Rows from block 2 of a small CTC audio transcriber, named by matrix and row number. Rows with one number belong to one neuron. Each number is 128 + 24 x the weight over its row's rms, rounded and kept within 0 to 255. All counts start at 0. Numbers have three digits each.
Before each neuron's rows are labels from the 100 clips, of 14976, where the neuron reaches its highest value: "responds to" is what is common among them; "loudest" is the band of the loudest frequency at the time of the peak. Only what is clearly more common there than usual is listed. The data: short read English sentences (LibriTTS-R). In brackets: how many of the 100, against the usual share in percent.
# fc1: MLP up (model.blocks.2.mlp.fc1.weight, 768x192), inputs 0-191
# fc2: MLP down (model.blocks.2.mlp.fc2.weight, 192x768, transposed), outputs 0-191

responds to: voice: male (81 vs 46)
loudest: 250 to 500 Hz (42 vs 11.5)
fc1.304:116103123107102112136165133098125118142137119173159110139069166113156154095145092143151122133133118158094156120155161069107107133120127104102097138129090089161122111109140109174169130150147120140125098138099109139119151142194139130082091116132094128148109130116113156139112134129135131129135147143116111119127125118130172154124140142128150114112101137151095111095123151077128151145156116182139135141111089114088088115142114151103083149144087117103132128134139152139104109172142153114136145114136117113146117160122132181124143140098132058112171156150119191127139151105142142163
fc2.304:138103111138139136106137164118150133127158160179127152135120139108155146151107160117149123098135132112206086112115119149118141125144162104122120101125107122138101108112098152110122084117071120072102130120114138115141139141086090125144155139145080183138146129124103122141160126120149122161117142129145152163100137125092170175095141169092117149135128096125139158187137105153151102100103135126108102148144138171148161123157141148110112149137143128141139137123084102092142090118103122120106132148110138116149121107171137129091123049166147110131167113134112127115094125132100105123

responds to: voice: male (88 vs 46)
loudest: 500 to 1000 Hz (28 vs 5.5)
fc1.251:100119093101149121140148109078109154123105120114130085134152104095101109099218154103116125159087106161099133134103144140147093140130123154135117126122126069125095141169143141120135127150139095086120095129134150127134133117102158125125155119108118080130122158136162070081092170108149135121155158135091153122100111151101135138078150101088154119115123161139151120115129129110072153117132152129106166151149111138133168115143155098119153110119119161105135128097135161119123069109110097157172151124120091100113099136152141116108128156155111134147117124102125109131132109112110125125
fc2.251:130095124124100138110140103098149129132183140108122099134166147121134150153084132104142135138137116105133116090108086111192181122092150083102139136119119077145120124075102102155141129107090133154147149092100133099119142095136119126112123129133095163137139147114150178148153128141137096118104073144157110157140164113147117159137102178195075103115155111106139134125111109149140120152116149093146125130143138127099075097150131078105103112143119117134121156147111115142099184122126099072111144118127117142117125133119114168118103144107116116122114121158169132154119117144126137126

responds to: voice: female (85 vs 54)
loudest: 500 to 1000 Hz (47 vs 5.5)
fc1.170:161128143121157101104122123143136169135089125094112135083153110146159120111118104160098131109138129138161096142174133130146140119076097129165124141118138135115118128119160160144164160139136106124147142130150113153132141129104143142141135087148104135140154105122104135132127158118124147104111138148089093069131149100165138112183149138130084112106159170122111157128107107169134116096142146115135182176133121167074132140158146117151150113122113142164126117126131180126074108144111077177088082119158126109117112164121105077100172124118137140109134152159127127142103117105148114159
fc2.170:096130138127114097131109135142133105158161161139163092132136129153126139135157099105135114116103118100074099095078124101151100109120146104082123077133124139076091143130138124119110158125160127107157118158137126136129151118131124136165137097108157170122145149079128143134143110125139127121140165089107163165101105130103091112128116119127104194121145117106137127106180109136146111098117098108097089122152151128122136076107112125117106161111154157167129132113120104143205129127105148105123177137105124104115096090114133156119149096138139152106101118097122132148084118178099127151

responds to: voice: male (95 vs 46)
loudest: 250 to 500 Hz (43 vs 11.5)
fc1.430:129152132102117116150104136142136125113193091186140152163112138167093121111158133133156099144127155157131146142142142167112149132138102145134140180154124163113104156118124120115148182120124132090104168156153106135158158127148085115118136137120088142117150123177142096096122125148129156100135166155182163122156111121123145063164142174144094158133117151126148120089118149137110093128133106098124123106142136142145147143159121134118138147164139172140112119110123120145157091092156114129143155127096128129092121154112148148162113157140095166107183162168151161122120132115125144138
fc2.430:137161131172166131130166125116131136152086097122138111112107045116119117127114148102105123147108122103151105127107129096154123115136149115112131106163119164137147125154121112161147103115137141124110145150111107123116118134117123152102129101110112095140167134086119100109153169109097120146136165107149142140130082121160143104107124098134117137164103107123151124192107157121151115124122133140107123148120069092083149154154100136125123152126132144135141164121120133159116169099120095123053148165112153094160121123096120113120098111148124137151091092121158148071130160088166088096

responds to: voice: male (91 vs 46)
loudest: 250 to 500 Hz (44 vs 11.5)
fc1.636:141121093107149113122088128124133099119080096157151145137044135124130111138110138134121072113167165144117157151141176120103122138115130125132148125089166073118137096094153118140178113156123082147140122106169113119097142142139156133117146142107073158170107164078082122103133148114125100139109119166160110145137161126135159120138157114141099169134134144124131120111129124123126162097122142148143104090151175106104171082151107138141119106095179112154148146125155123095134129120167135122148142130130139112135107116112140129138144140145131098121129127106150124162105177137121164159
fc2.636:124120097151082165147112105129104118122151200148139100115113110161139139127108142135112082175115115099147161119102139099158142146113159111130112119121070162136146152134119165172152103121158120151063152098130100122107078164095113115136089104124164133127124106147124154144085141130148156123139149081113112161130114117081120116122105139176135149143108167156144117153136175146122115134110140097137140108128098115124146114155106155133125082145106127081138114112084129120123160129121151134121165177099122128153120142114123145121103094187125129120120116106136135154159085137131108154

responds to: voice: male (100 vs 46)
loudest: 250 to 500 Hz (31 vs 11.5)
fc1.557:106079160163153130166114119145138124161103122137169127152121093126116130118100141118117154101099111139097100159128126103180153081161097147123114113157162136165124141119146150146123136166128109142147139120135113112107133109137133107130092126107158135123103108099131141075133162147126120081140146097096130071099097130140100111166148136144126093136155127129169121085139098121142143088152121143143126136092114149096180143116150142165155091152140143111120131148123093143133113103193113108145116088175144149126089126177131107157122170138085112130094110107106153125107137151171137144
fc2.557:108137133134094144085142126122128149132161113144133139119149102138122086160118143126139143147127161142142170132117123118088142154093143115141128151111117116142165147160126100124169131097133167137144128140118101100114078056137132105103151113120097112184083119115109110163120094110128130142132118122070156123129174116110138131135101116112099158117116133078134151177142120188116089149112168080150119151131136054159096100161090161107094125088155140132111113146125148127107158147161156127129129157137152157115151165112114141146148127135150136128141086126153145146110129146139087141

responds to: voice: female (95 vs 54)
loudest: 2000 to 4000 Hz (28 vs 2.1)
fc1.377:136152096091118114110120126117107102132119106101132133077154113114161152131140127104105119191111166150110129154141091172148071128119136136132101134107137099109158114119097174116101108105117120158130136095129190146116169142109115108120102091163125166108145157102164136154087135108135154123162148103110113146123113158123140104141111132133105121137140124136083104140163185084129113119135103125142147123124133093113141146130099142160111080120114095159122152145133100126109100129148125118165096158156172174147122064118155119161083161136097110135114148159146165126118143111104122111
fc2.377:107150146129148120140124104178106119148133135150128090177131153138138088113120115100119122109155102170137151093100103095145124095139105120149163118114114136161127168144144133101129144133152114136120162149153102095124101102115123137142119129098144118144124077090167130150140125151121130117142108103114161148135157121096110164098130103161147129200140181113133139092130103182132128092097100153103127119115152152125141066165148118134144116137162164129168129131114079161190134141109123122115123158092125105122099151130149134112181098093148127127100129085124158143119130103112176131

responds to: voice: male (78 vs 46)
loudest: 250 to 500 Hz (41 vs 11.5)
fc1.349:113067140137115126186183102124131101117107146134128108102145146154167129163166123153146116095136117151128159127111153160124110081106120140125134104142154140110138151137140101135156142105156145152107149147144150145118127102126069152139128119111174128151153139088112170120134117115123167112118138092156156123118113086157084124117143196155111158105123149097123097135111150144106151137137164149107140093129091160107132146144156115159187103121103135115118151105097129113131121075148144124098142124112093109123145111094138102119106103139117082134114118155165107175181123161128116102
fc2.349:149143098135141133126063114166141145112128121097151105148134117119105098107096141121093138101133083117135115141140111087129102138127138132125135128116079141140107116092066114165111103146102104085122135103145128097150087143133127107126105099146075127130134189110120142111105148126124121105124147131120131140134107128130119127173096108107177147150122110157109137131114078095108106128139095103137093121098168145135154129072081135202105135139144157131166150120142125128180111154136093133128114123146171168105099112100130166135131134090103166120069143090117118127121119124116149126

responds to: voice: male (98 vs 46)
loudest: 1000 to 2000 Hz (25 vs 1.7)
fc1.404:143102155124144067137095142152110117158114127152149138107103118108172139130115149126118130113166088147103123166118181130084171098114155150125079086115154110150125097165120099139151126121131151113145098124149089105131143135106114114108097106103103128121112131120100081120137114136111099183123130142118105082105130112124111108106144152128123160103121142150105093151170141114121135114148112132136111118119174076104096108118143103103169093130157125113164151091149115135097100131149117153101107180132104104074103137135111114133161126078091137127127151163161101133145153168149134157
fc2.404:144125046138111162150115122180132136125141145165138102139134176149114146149121132120127149171119135090143124107073119134185101176145174113114162130141117154158132103137114155142146142128114112113153125145082096142165131100108126134143129202133161166132153149122154147115088154144141167097148123131144131097156123112155145145152133121134138100118121190114182132121081123157096117104129100156164127104114134137133095142158100140142096118146129113102129096110124154101154117133114157131141174104096137130125137115118125118114125102125118094103123088114134163117118154153112120181

responds to: voice: male (74 vs 46)
loudest: 500 to 1000 Hz (27 vs 5.5)
fc1.483:144132110159147106120078125167082134116114154124086124133121121102110163110138128126109135138113099169162134116143154138115112164110134162166133110102115087120130141136131159103152113138120132155116137133154116110136146126122150128119125158104092167132146109102110085096112083155139137098093104139147168157100120165166125134126169092090104135116097134130123144106118173143140100151125169093143131145170099126107093153117140097101123122111195075108168138164117135144150104147128145093108126116123132136128112144117135135183161140172127159129097116114164178121124065172138099116
fc2.483:109094141116130132149109143154167123140132139150126099119141137173159078148122109113096151157107134101139117135171092121100175153122129097131133118119159149152135121119116093187126142120185110111120158177121105105095129146170105136165089097145119133133159144177117176141123170147145124132112139137176105129103129120072085118119139165124120152116147102108120132112152102101132149089146139107141113143146134112115164111167151118131156150151101146102083111153158114120106168106088115128163157150145114117108108076051149128133136123145139103148145115130121112144151144130099143143

responds to: voice: female (98 vs 54)
loudest: 500 to 1000 Hz (90 vs 5.5)
fc1.107:124121159104120098134095132140125143085076155087150140144170089114162102137119137153124126116133130114158133140122119145181102106141151154120135100137149153127131146104127135143138132154128135099102130099101152104184080119160133167088119090080148152104154148102164132127106083162108140132126113107152167164107113123156130132175120076083175135134074140124136111111108148094151108138172140107134172135159126104121118122165147166161124134103084142113111146139143151121115130156146156174148081117134145121143104126140099140133112109128107119139099121152142096122099106158089131155
fc2.107:133115138125113151132134115135194106153128093178121128116162142164100143123100101150117160099094115119124134080115175126107126107103109120137163158152127109118186145122152092096125162104167134172159146122109124142134123129118117139116155106132082125135095117141175154172092185094155135161096168129143122087120137120109080155103152118161123106111081110140140108128175125107129166141172108098147064144117099160136116122125125119114119120124131146135148116135117072129146115123123133114126166139096149130133128127155120097077149131094150132118127110128162163107134088118138128148

responds to: voice: male (100 vs 46)
loudest: 250 to 500 Hz (36 vs 11.5)
fc1.268:101106150114128090114126146115122170111105106128107114145123132145135146146121096107072133141199156138146155121094096123135131134159094094153099136146102141101146139072166140127148133171145104148116145129142079091154116120136176138119162101130143174138167097086140110145124080131125130120113113111139145097165139095099111100128144137123118117157103181109093123135147091136129155143116178139102126154171137181108141147101136154081146117177112083083143120121096116121129087082156149138118173146120136113151118151113143134100104139127135129145141111108107142121124134128098117113
fc2.268:111134106092130146161128143139141133099149115142123123156102114113127104116111136155135162127081112116137080141141149111145106119090172129123143128109159157131131117149106165108087108118142132139164140148080169143136081150104086129139156169111151112136136102154129125127130145124156128158108139128120153169142135113126181152177112173153144158107158094135157126178163185107137131130118145086171095114093119121119106104092121162094138135131136141146157127174154128156118141116172120128115101099102126126141132131109150138153104100181215121105105144153139094113132111131149143139

responds to: voice: female (82 vs 54)
loudest: 250 to 500 Hz (56 vs 11.5)
fc1.697:067114123103116117170078130129142129152152120158104101153104142109123110101092131119133123129098141097140137088143127145166136150125131145144160151125103112173098154140138132146109139108126109115116128109093132102162152141157147159149097135156122167080149110109112148082118139108116147148136120109117109129100097110101129175113139126144181174118094152114099148117161147116126125183111135138127153131147107153142144126169107107167121096120133160114131125155115106099137097134140147129175132148128091070135146130183184140093138102138136134204118159134149103116145126170128166121
fc2.697:137118116134123190114165082142145151094149140160126110108130082149127112130139150120129137136111162100139131119101142125153137126135126107164137113106107122101179127139116146105153170137143090071148094118119145136089110117136123113111141089152134140128155183137125131148120132163187124105160127163103150145128122129146125083121100174099126134129139112112145107160086142147134156108130163139183121168151132134118138116129117120129120119159112118128113110152074163127089108116132130092136165101143100150154145152148092112147120089139118160139084096102130177118142093109134080060

responds to: voice: female (98 vs 54)
loudest: 500 to 1000 Hz (77 vs 5.5)
fc1.658:160089138119109099157137126111117106107124108156139119115154134154152154150126148090105130151137119087125149138118120157124163145112130158189135122102143147113096117131115108177131135144101102117113161113123121056122173146129184126106123148112083160114123141142163131109120119126122130173149099131144156141118101109132167149138155148128126080163117101111090117131139156158126103107136099133141103181123145149121084105150113090195129117129136139130114146067130149134118166138109135124152103113089125100100170137097120135143107144134077145107120152139095091111164139102086122168
fc2.658:116146115181139145109112110180160131162173099076120144130136118099149126086121142135143135091111160143149122146177141115117144088118138102089134131158150123167157129119105102079127124154123150156145129143143126137128139106181135132108125139092164125121104132108109122152156125132129117112170154134161115137152105176117134156106111120157087117066100110122134124114083092105147088131118126097119137127161135128100082126134143158134101131107142089097121112167102133111151099148062087135121137118154141125160144145132133159111136076108143092135144097159147130121090118159117076120

responds to: voice: female (100 vs 54); the word "not" (27 vs 6.3)
loudest: 250 to 500 Hz (51 vs 11.5)
fc1.29:144087109099123089129143125133139098127120153142111109120160140094127111159159152130151125116076131118135114166140124135078140150088129132129137130160092130130140146142149126122091128146123161141146142138115144176152102123125135170146158106140128149107170164158150115127076142153179092137155129130124152085140091124158099169116125145122115165101153156120148135128118137075156136113161117135141093124160122150107095183145077092161149121169135168112107135126127150145118130093150131145139122084110183154125158170153129121142129159093135113169144122138093081137100128075122121122
fc2.29:138151147125138126149091119112145105126156140151081117172079170110089138126108139086115149134132149127117114170129090145166087128142155128125140122106110120148166135116128105113133148118150152103123095100141123127118126140119134110137173149109175147126108116100140128160118127097083152103146147126132109137139132163106166134139121104121116150152109076101114163118150109168132105111135154106137207158092129107122113157096157136077112138102178157138099134159159140136134089163097149125095097116149120134137127110143160127103104120171156159164118155152092151111133107139179129077

responds to: voice: female (91 vs 54)
loudest: 250 to 500 Hz (57 vs 11.5); 500 to 1000 Hz (29 vs 5.5)
fc1.327:147120105155124155117107119132086120125097115106109114106121103098108101145106117129130127126073107133129148089144119111092139152125157087101090106125094118115173109107161169173094146131087130095121094126146105142086122109089159123142126099081100154113121101114109159136126137149086127082079093174188098154127159123136146120105116142093129165112095134138096115138134160111131085129120131094103099128116095117074100146126139115137116129133147165136113128121147098134138127080103110154139124158139113130117082161140144140120112102118132135112114147108194128169115126086116114144
fc2.327:117136165149100141108144143093139115106111092167147108107112141100115133147143143138140132153133128147091119103143170092143145152115074126087144126133149113102109154124106105150110147097150142136144151128110159119167095112156066082083145171146116147138125144131090107105140150148133152164156138120104133112122101110132089143131149090110125125152167157147111131165141105112141133086148144148165124142127140109111159102116105103074092143087141107148119075144120053160145153122126142122088113153112071116161155126120143111144137164155127168108127098138130097091144125114126128101

responds to: voice: male (89 vs 46)
loudest: 4000 to 8000 Hz (36 vs 4.5)
fc1.554:083159141137132122145101152099121111135172106125104109116128124143114139150171139142121147157107080142158096108149128150128151111133167159194116140134121148146103082121066108120112096092085117131107121166148094133105115140148151122121146146118134117119108145142117114149125142144146158122145158165128119161131139128109134137137112222185146111128133168125153148112168130150118114111144121112135123106124148131066136168124128096140122133146119147151074084126173147097130173131136141121155137142094102126159123157108094138122152121092151126098173144130110107156124097149103134166
fc2.554:160129108154110122085152111140100144115070126120174102072151079168151149160082118132108098149094114110109177152140172067163121142091099143113110110113110147152149120105132138118117137136093140127132115096130095107104140127116114142120134089162157130166128155146143184109095117113134090126128096087099127111113111127132124094120100131128135147146108118155148112128102114086149124119117111132099128145103138173153148161131117106131111122111147125114159144106140142103098131108099111141157147083152173076099153122107111106074136112116133137127060114138136144135144151103142112120

responds to: voice: male (100 vs 46)
loudest: 250 to 500 Hz (62 vs 11.5)
fc1.763:080091116123138115139120135104108112143145115151105173126115069105143106119151134130164072132122164115131140133136116096115137140157118131112070128155083133154116142130087140117134137133107120122105133171131108160116108135117123108114151146121086170157100120122102112123114108134109128099094162119121125072115106112083077107127132126122114098143144122143130138143084137151122118171158112118104117157090149145120180119119083127112124125196150164130140136116102137149131135111178064147129112122144155104122126161056093129134137116112082136161119140122120152105087120106160160139
fc2.763:109142082113109161149106124155117082110128097094131103078130101121094126121128139126109151140095111115136120118137138123144132130115165105097136138158127124111150171141153144102148151084130105119122102143094133131104113135123097158120165134086158141096124133129134138087156144099109138155115108069109122112140185119146153156111104117095110144102149130101101119136136123085138140159130147132173116129142141174124085082124131110110134185152119139121174107135090158126152119079174168140111153149140149177115122111158163110141132141154190134118146066162116125087139153146128127132

responds to: voice: female (96 vs 54)
loudest: 250 to 500 Hz (45 vs 11.5); 500 to 1000 Hz (41 vs 5.5)
fc1.365:163141169141157163156096159157119141141146118133105100106136140090101082091115144102095142151115131120125114104112144113123133124167110110149140145127096098110116089147167117134190142141097141174086133148127099126129131104153111123107106090116155088122101106148179125103164111113148135135099098108104143168153126161143143130152124112147148128129128141121146121170137166122130135111138144111116132098120113077075114132113185098148140119143137078154128093103157169114138137097097132160128119144130148152130158139116128157103139146158143095108187110135117096146148121134101089066
fc2.365:137150124129069141089136170074128139177121094083133123136115100166143103129109186130134142144096174159133141133095096122158147117135139151119136128145130153126134141122089116139108098080134160116150073134121135111121125135089119105097161159114116144105157116102127130148119124171123130075166132114126123121117114133183104111119116118122116110132154169119142122065118111129136132120105131091145099176155109147143120117166098118117130124152167181083140108142101141097121105117127160119162128061149102149158123130081137118115095131126159128129143089114117134125137127135138141178

responds to: voice: female (87 vs 54)
loudest: 500 to 1000 Hz (78 vs 5.5)
fc1.761:177137154159128124143112122109103092150141118115138136125157130132163136143122094118121133117121157108140133070123126138126137079143096148126121104137114132083096102142128098142097139134104109139177117161095127131118102076158157144099101073114121145139110150149141143140119111151146100139140165132086172125121150118136123060164168113125152122121090163126134175088144111133117122132109135131129181117112095150105119116184161131135150132120112130189139105126119159120130102153082113165127098109153170098137126143112190122132095122167121135129120137192116126144106102133098146132
fc2.761:174143127125132118131132127167168176143156107151115093103147119130164155099130179159128179118139123103099142130112109113129099136091124120136125159118160105134153164101122132113101128122161138158138106138110166130112116168129124137164135141145142140121136145116167149142112142102123151121133107130157110156106115142157118126183142135110150144121166118146092108136149147148114107134152146092146160143105142159088164134116181126132124131109116176104142103191131121136145108170157104097141119129146095109148127130165116038084148108091090152144137075096114108126133146146086152123

responds to: voice: male (95 vs 46)
loudest: 250 to 500 Hz (73 vs 11.5)
fc1.536:128141140094166086166105146120161134116149127133132115121129116144163153112125120123124136149180117133114110124138139130123131094129129151126101126157103122097153159141150107124146128092151158069124125127127108130138135188141113155084085117109134076145180149088169090119090136132130122098110181124138128120106178103134147093162109146100139169082109117120147144126114105127122149114138126098138114147144100134130135120084081089156173126109137142116106119140136099171160137138146097138154109153124141117118127166133116105124099110129106213109108132110116056114132135139119087113
fc2.536:122156136179135122148161154124119169137130117119156108155100110110098144107086113121118105088114122126143150129099103116127096180134138100134112096138133103140106133185148146067158132122135119117132119186132111127138079103112162139167144141114097155133118181125124143128146115141112103120113144120186113122136106124131107158123114106113138121157089106158131083120102156138119106120117105124141118144085143116142151176115183136132082133133120150143134106165094114108185153134133096108142158151146141182134104130133112122088127129152118112098161083097158165085082106138110141121

responds to: voice: female (100 vs 54)
loudest: 500 to 1000 Hz (38 vs 5.5)
fc1.203:141094145121124115146134131118129134149120133148129129125159121103129141165076112155101150111141121089138141162180148155161084117146103142099096108106163163121120156137163140142114139167135129134147140114114093141119138094127155140137163096120112112129172115124148163152157179112131092127119149164126129158133155141096166124168179100104100122122124162077101143123133119132118163157118126101149164194126104131110109135125149070155161101179124087112110123106133136099125157080130136132181114155111112128092122140116078128143108137151124119163106101167102143127102137117129098164
fc2.203:087129163156105141107133143205170148111092136162151116142128117157113111128124140090145134125083142153135157188101118079125155136123138123158109136151153128126174111129139137117110152103121119095102177145106122138110143181121098152139108153142123179130119136127130131136122119144092140134159137130133128106104131140104087122119125124127128142135089125143132098163084118132168109097154152085148135129127098136106123103076124174156127126109101192119163137151098113157135140159139114137140149149115128140135077145131113119095159101122133141129101066114169097130108086130084139096

responds to: voice: male (78 vs 46)
loudest: 1000 to 2000 Hz (32 vs 1.7); 2000 to 4000 Hz (25 vs 2.1)
fc1.655:130126098108112147114118151164139126125155162089156086097139183156100138106152114126147118151100134132120131109129119102106118115080095139141149120085169137116156154112136130118150143122110097101130144137129142168129133120070137113138124145143144150111169113090108151079140144152109140119155165154100089118138136143166139111132163129126129097133134136173070108107162111167153118139143106128107152130181141133068137156096115112143137118133143105100146088128145144143188107103089127096128097139120119095096090101143081144141080104133108144151142154144093140102137163107092140141
fc2.655:159088131148107123116119114109130143112117092135106121117123113132168105150089114152048102105152105123156162115134169118105131134130129101129084146135104138136136157119104151069118117123107133119170111123106124112147158128171132126119163160119137149092130089123157131140114087103132123112117164135128109106147123130107107151123120089120107136087088121078158122153134093141125136139149128109107076111081112100163108130120158110110136147115113107123140142141091092095103115136162145130138131108159132174139095121107164073160166078134108120080082095132071121132116134127091110118

responds to: voice: male (99 vs 46)
loudest: 250 to 500 Hz (61 vs 11.5)
fc1.621:112125150129156105147146156097155108082146112155136089122124113090077177109098066110139137105165076116111124157148146130137112107129097154123156134126121121085114123113137144115153139167127122181095132135133096143135119127104095128118106134151082121146144105097107126158155156104126117106072159123157121121116133078161123120110113142126149116111101134142125118161097117141091185170160126159100140133139091142114128146098107163141123186141167109158100143142129165174154119145157103167150133102105138146136136151128149147106123100121147137182122151131114122103125179136109126117
fc2.621:155129133101126122123090126143118138180172113116103101120126115157124122131136107129124142148082139123108124102118140116116130108130084152116113119132141148120125146153109099131140113148120157143142073184116143114139118134152106129156115106146134200119125103080139132128153141137122155141157129148082096084153155135133176113116089094110090147182142154128123132141105148134146130131104059093099094109149162128104123148130117127105124061136139137138166089157090135131094156158125083077127116123070095121138120094143158135127085099087128090149161137103114125123127122109126127113

responds to: voice: male (95 vs 46)
loudest: 250 to 500 Hz (58 vs 11.5)
fc1.153:147169127124140105124137186135163086099149135129167152164095103164133080105161144124139127143138096123102153138117167133137144107170167156142141169106098124130151106148158156126162159123138131157126120123155122149073141155158126148151107090102118114144111140107121156129119112150139147098163146163112157130089125129114084087082118122111159144090109134107113119115072146095120157125148129158118151153130113109106139141120115167118134151116134128131160138098094139099149118107119082170122082099191111086146142128115115086097151125137127143166128164136136117107103132122140142170
fc2.153:097090175156127130173118138118117155142096118124122123150150096091140129148129146131172144114141114122172122141090121111099118182156118118121113143152099101109119167123134097120179096084112162081130126101135116101168119135104116180098155183154166150128144124121122152148144181103097115131122153102176130074139114116154132142136107092132124136166128142143139114151134151121125103151109111111109139143129139153153126094120101096101119094141114154085180124151142133158120122081120144114128154135143118155114132143133167146141095168108144139080137085098149128100148139126100151089

responds to: voice: female (87 vs 54)
loudest: 250 to 500 Hz (39 vs 11.5)
fc1.510:127154108161115123113077113141160128152117109113118152149118113144126137175110127142168142113080160125107118138123093123121104095145119150116142119083138099112118120172118105105097090111099123118123127134154138143110096122135110105118112146142131127127159113138121120109115085141139187120123068162127090120111161102102108106076107156116141168136089168139090146133119131130155125117122125163107117094106167070144105090157108104086075128115153129138154099126155085081165129099160082144174116140105106139131115144153111146096105143126098127159098104138110104097120127125129095103
fc2.510:104126121118124181151129134140130086124129114137143102108161138135126121191175144132108092093145147054147122096089134124178138127113116149129129133157154116130140123172127121161174116147126137166101134169143142127132114105142145115136089143127147099131153177106122130121171118157110088149143162076141133117127102117120088132148144075085113127146143110163108122136130146110126090115128125075129100097139108157122131172175128117151142142098118150128135115124140121162164161155131094106092127138122141185118116102168151108112105127102169135098097077112161140140143144132118148131

responds to: voice: male (99 vs 46)
loudest: 250 to 500 Hz (58 vs 11.5)
fc1.425:046143060120101121096131180151151130138124134109143122138103120150174117106130131136174145165134147093158164117130137145146130134116163148108118127086135124157099134140124106126113118082129097125150112136139107130175105114114142162147096121169149153152152158103148115146125124151100133150145092110122122130123155113142074110127107148124120174126144096115145124166122114117121105136163146117156124160121167168156173083117126141118123143114136069093137121089144136162112145121143163136169108125119194105158128166086125091140138120099137153127132151111109117137135131097098137152
fc2.425:161157155130155117147057089144155114096147133109080129145101110132131125118097106176164109095156169145121106095103126105138089121138131115107153138130137141128137136141127158175106123144163138166106115124119115104116148117111114126124190118150100088124140133126140135075167106119164159107131124171105130148132150117081114083110134105144151136116079121147129104132156135106124148142143118159157152107168117120114135131129132137120152120155149160120143105120157146124128133167154104123179181137124126157123125120125111189136146128139162111164149145141117098165123122197094092159

responds to: voice: female (85 vs 54)
loudest: 250 to 500 Hz (39 vs 11.5)
fc1.171:118095120118110137169144148130152112106184100159115152140153101123138095151107153135144090168136093127122097170128113134123133113119101121118094143131119127134129112126117140143164164137125186104091139145177150132094101145168165134108132107137118098178120147116184115094138166151098128110115143073096133144198117108130140138140130090148085140121102160129152157139103146134097169130143095143095104119144130154116116115163107157086105104120098128117164119113104129115116166128189147142128118101137151112128136104147101135085132130156069112138162152142131154154132128109138130103
fc2.171:155128137141147130158151107113140113096099118106134142089063133154106169048116094157118153166121147152098124129133139143099137106113134157130143114140109108119114148121124107098097129119133140146131135161109151104113144160109139103148127129205096130137150132103128115149133125082137153148183092148117170126136163118099125095114126141130128101159139108140152105161136119126151110089124125149131176142101124145118108142142143113131186132099183140154089091177132103183117108133130134108082138109112133146109130154122136129154117143102147139124121085138135134068133178117143154156

responds to: voice: female (98 vs 54)
loudest: 250 to 500 Hz (57 vs 11.5)
fc1.562:159096128119120078137115089135141152125121083149098142155128107114145140126112095109150125106079124114106116161133125139119155063141131111097097126148151117152127123083081142162109156094128152167137095097086135122114139148126165110148140136151140120082105108119200122125127151122120129122159141150134112124134161138138124166103120153150163108151109136104102160085119109114133112148108116142181116120123110127126144096114140098151135126101103110115104139144107173173105143146165148158084158174128150154128080143133130118087104133116134156119170146152094182130113098148142089112
fc2.562:080136132140127153137161152098112157173126128109101141149080096157101117104091162158099151147161104120125131145169140145131177132124113111153114124136170128146128139189120108098147105068179146147090172157129137137112129155119163138157133121143122144144127116151154134155133111183086118115156121113107119101134096146114155171132096083126086168135130135107120111142173138137091146092121139118118167112132132139132140153149125124134132140123119105110083113129131123159091154110106096088125140091116112129116138121168143143149118147130154138106113097086154076098172115163113137143

responds to: voice: female (99 vs 54)
loudest: 4000 to 8000 Hz (90 vs 4.5)
fc1.368:157149116080133140144104142107153140121183114117131147099106178163153109109166131148097150182170123161135142148112100145160126152131140072130123121106107090146115096127081122138102083103144139129136116155135096144142123123126151127146136101093151125128129092155132122132135185152120157185129127133122061145130147109204103163134139097161144161113076112093130124139112142092140115135123113141095120155114173128152129077133129155146135122132122132135102139127145114134116122109153141141118114133134122132168129114127180146116084153114128121108134160166103176101162123103138125147
fc2.368:126114122121138132115138126143111130142146145112136141116169138170137130135127114096105151103125126156097098179143117094158127082151095118103125150155130163141127144142116154130121117189165116113120165146131120126107125138115124122124124210139131135134119161140151135142145105146139157061106111115138153087095104126117155126115111136173113062120089152141143115137154102156149155095140115088139076144144176128106176113136145135122105117113117101139110151159139143126096154145143118118092122121091107146127158131178124145147092128139111193136145115091157110131071142141077121096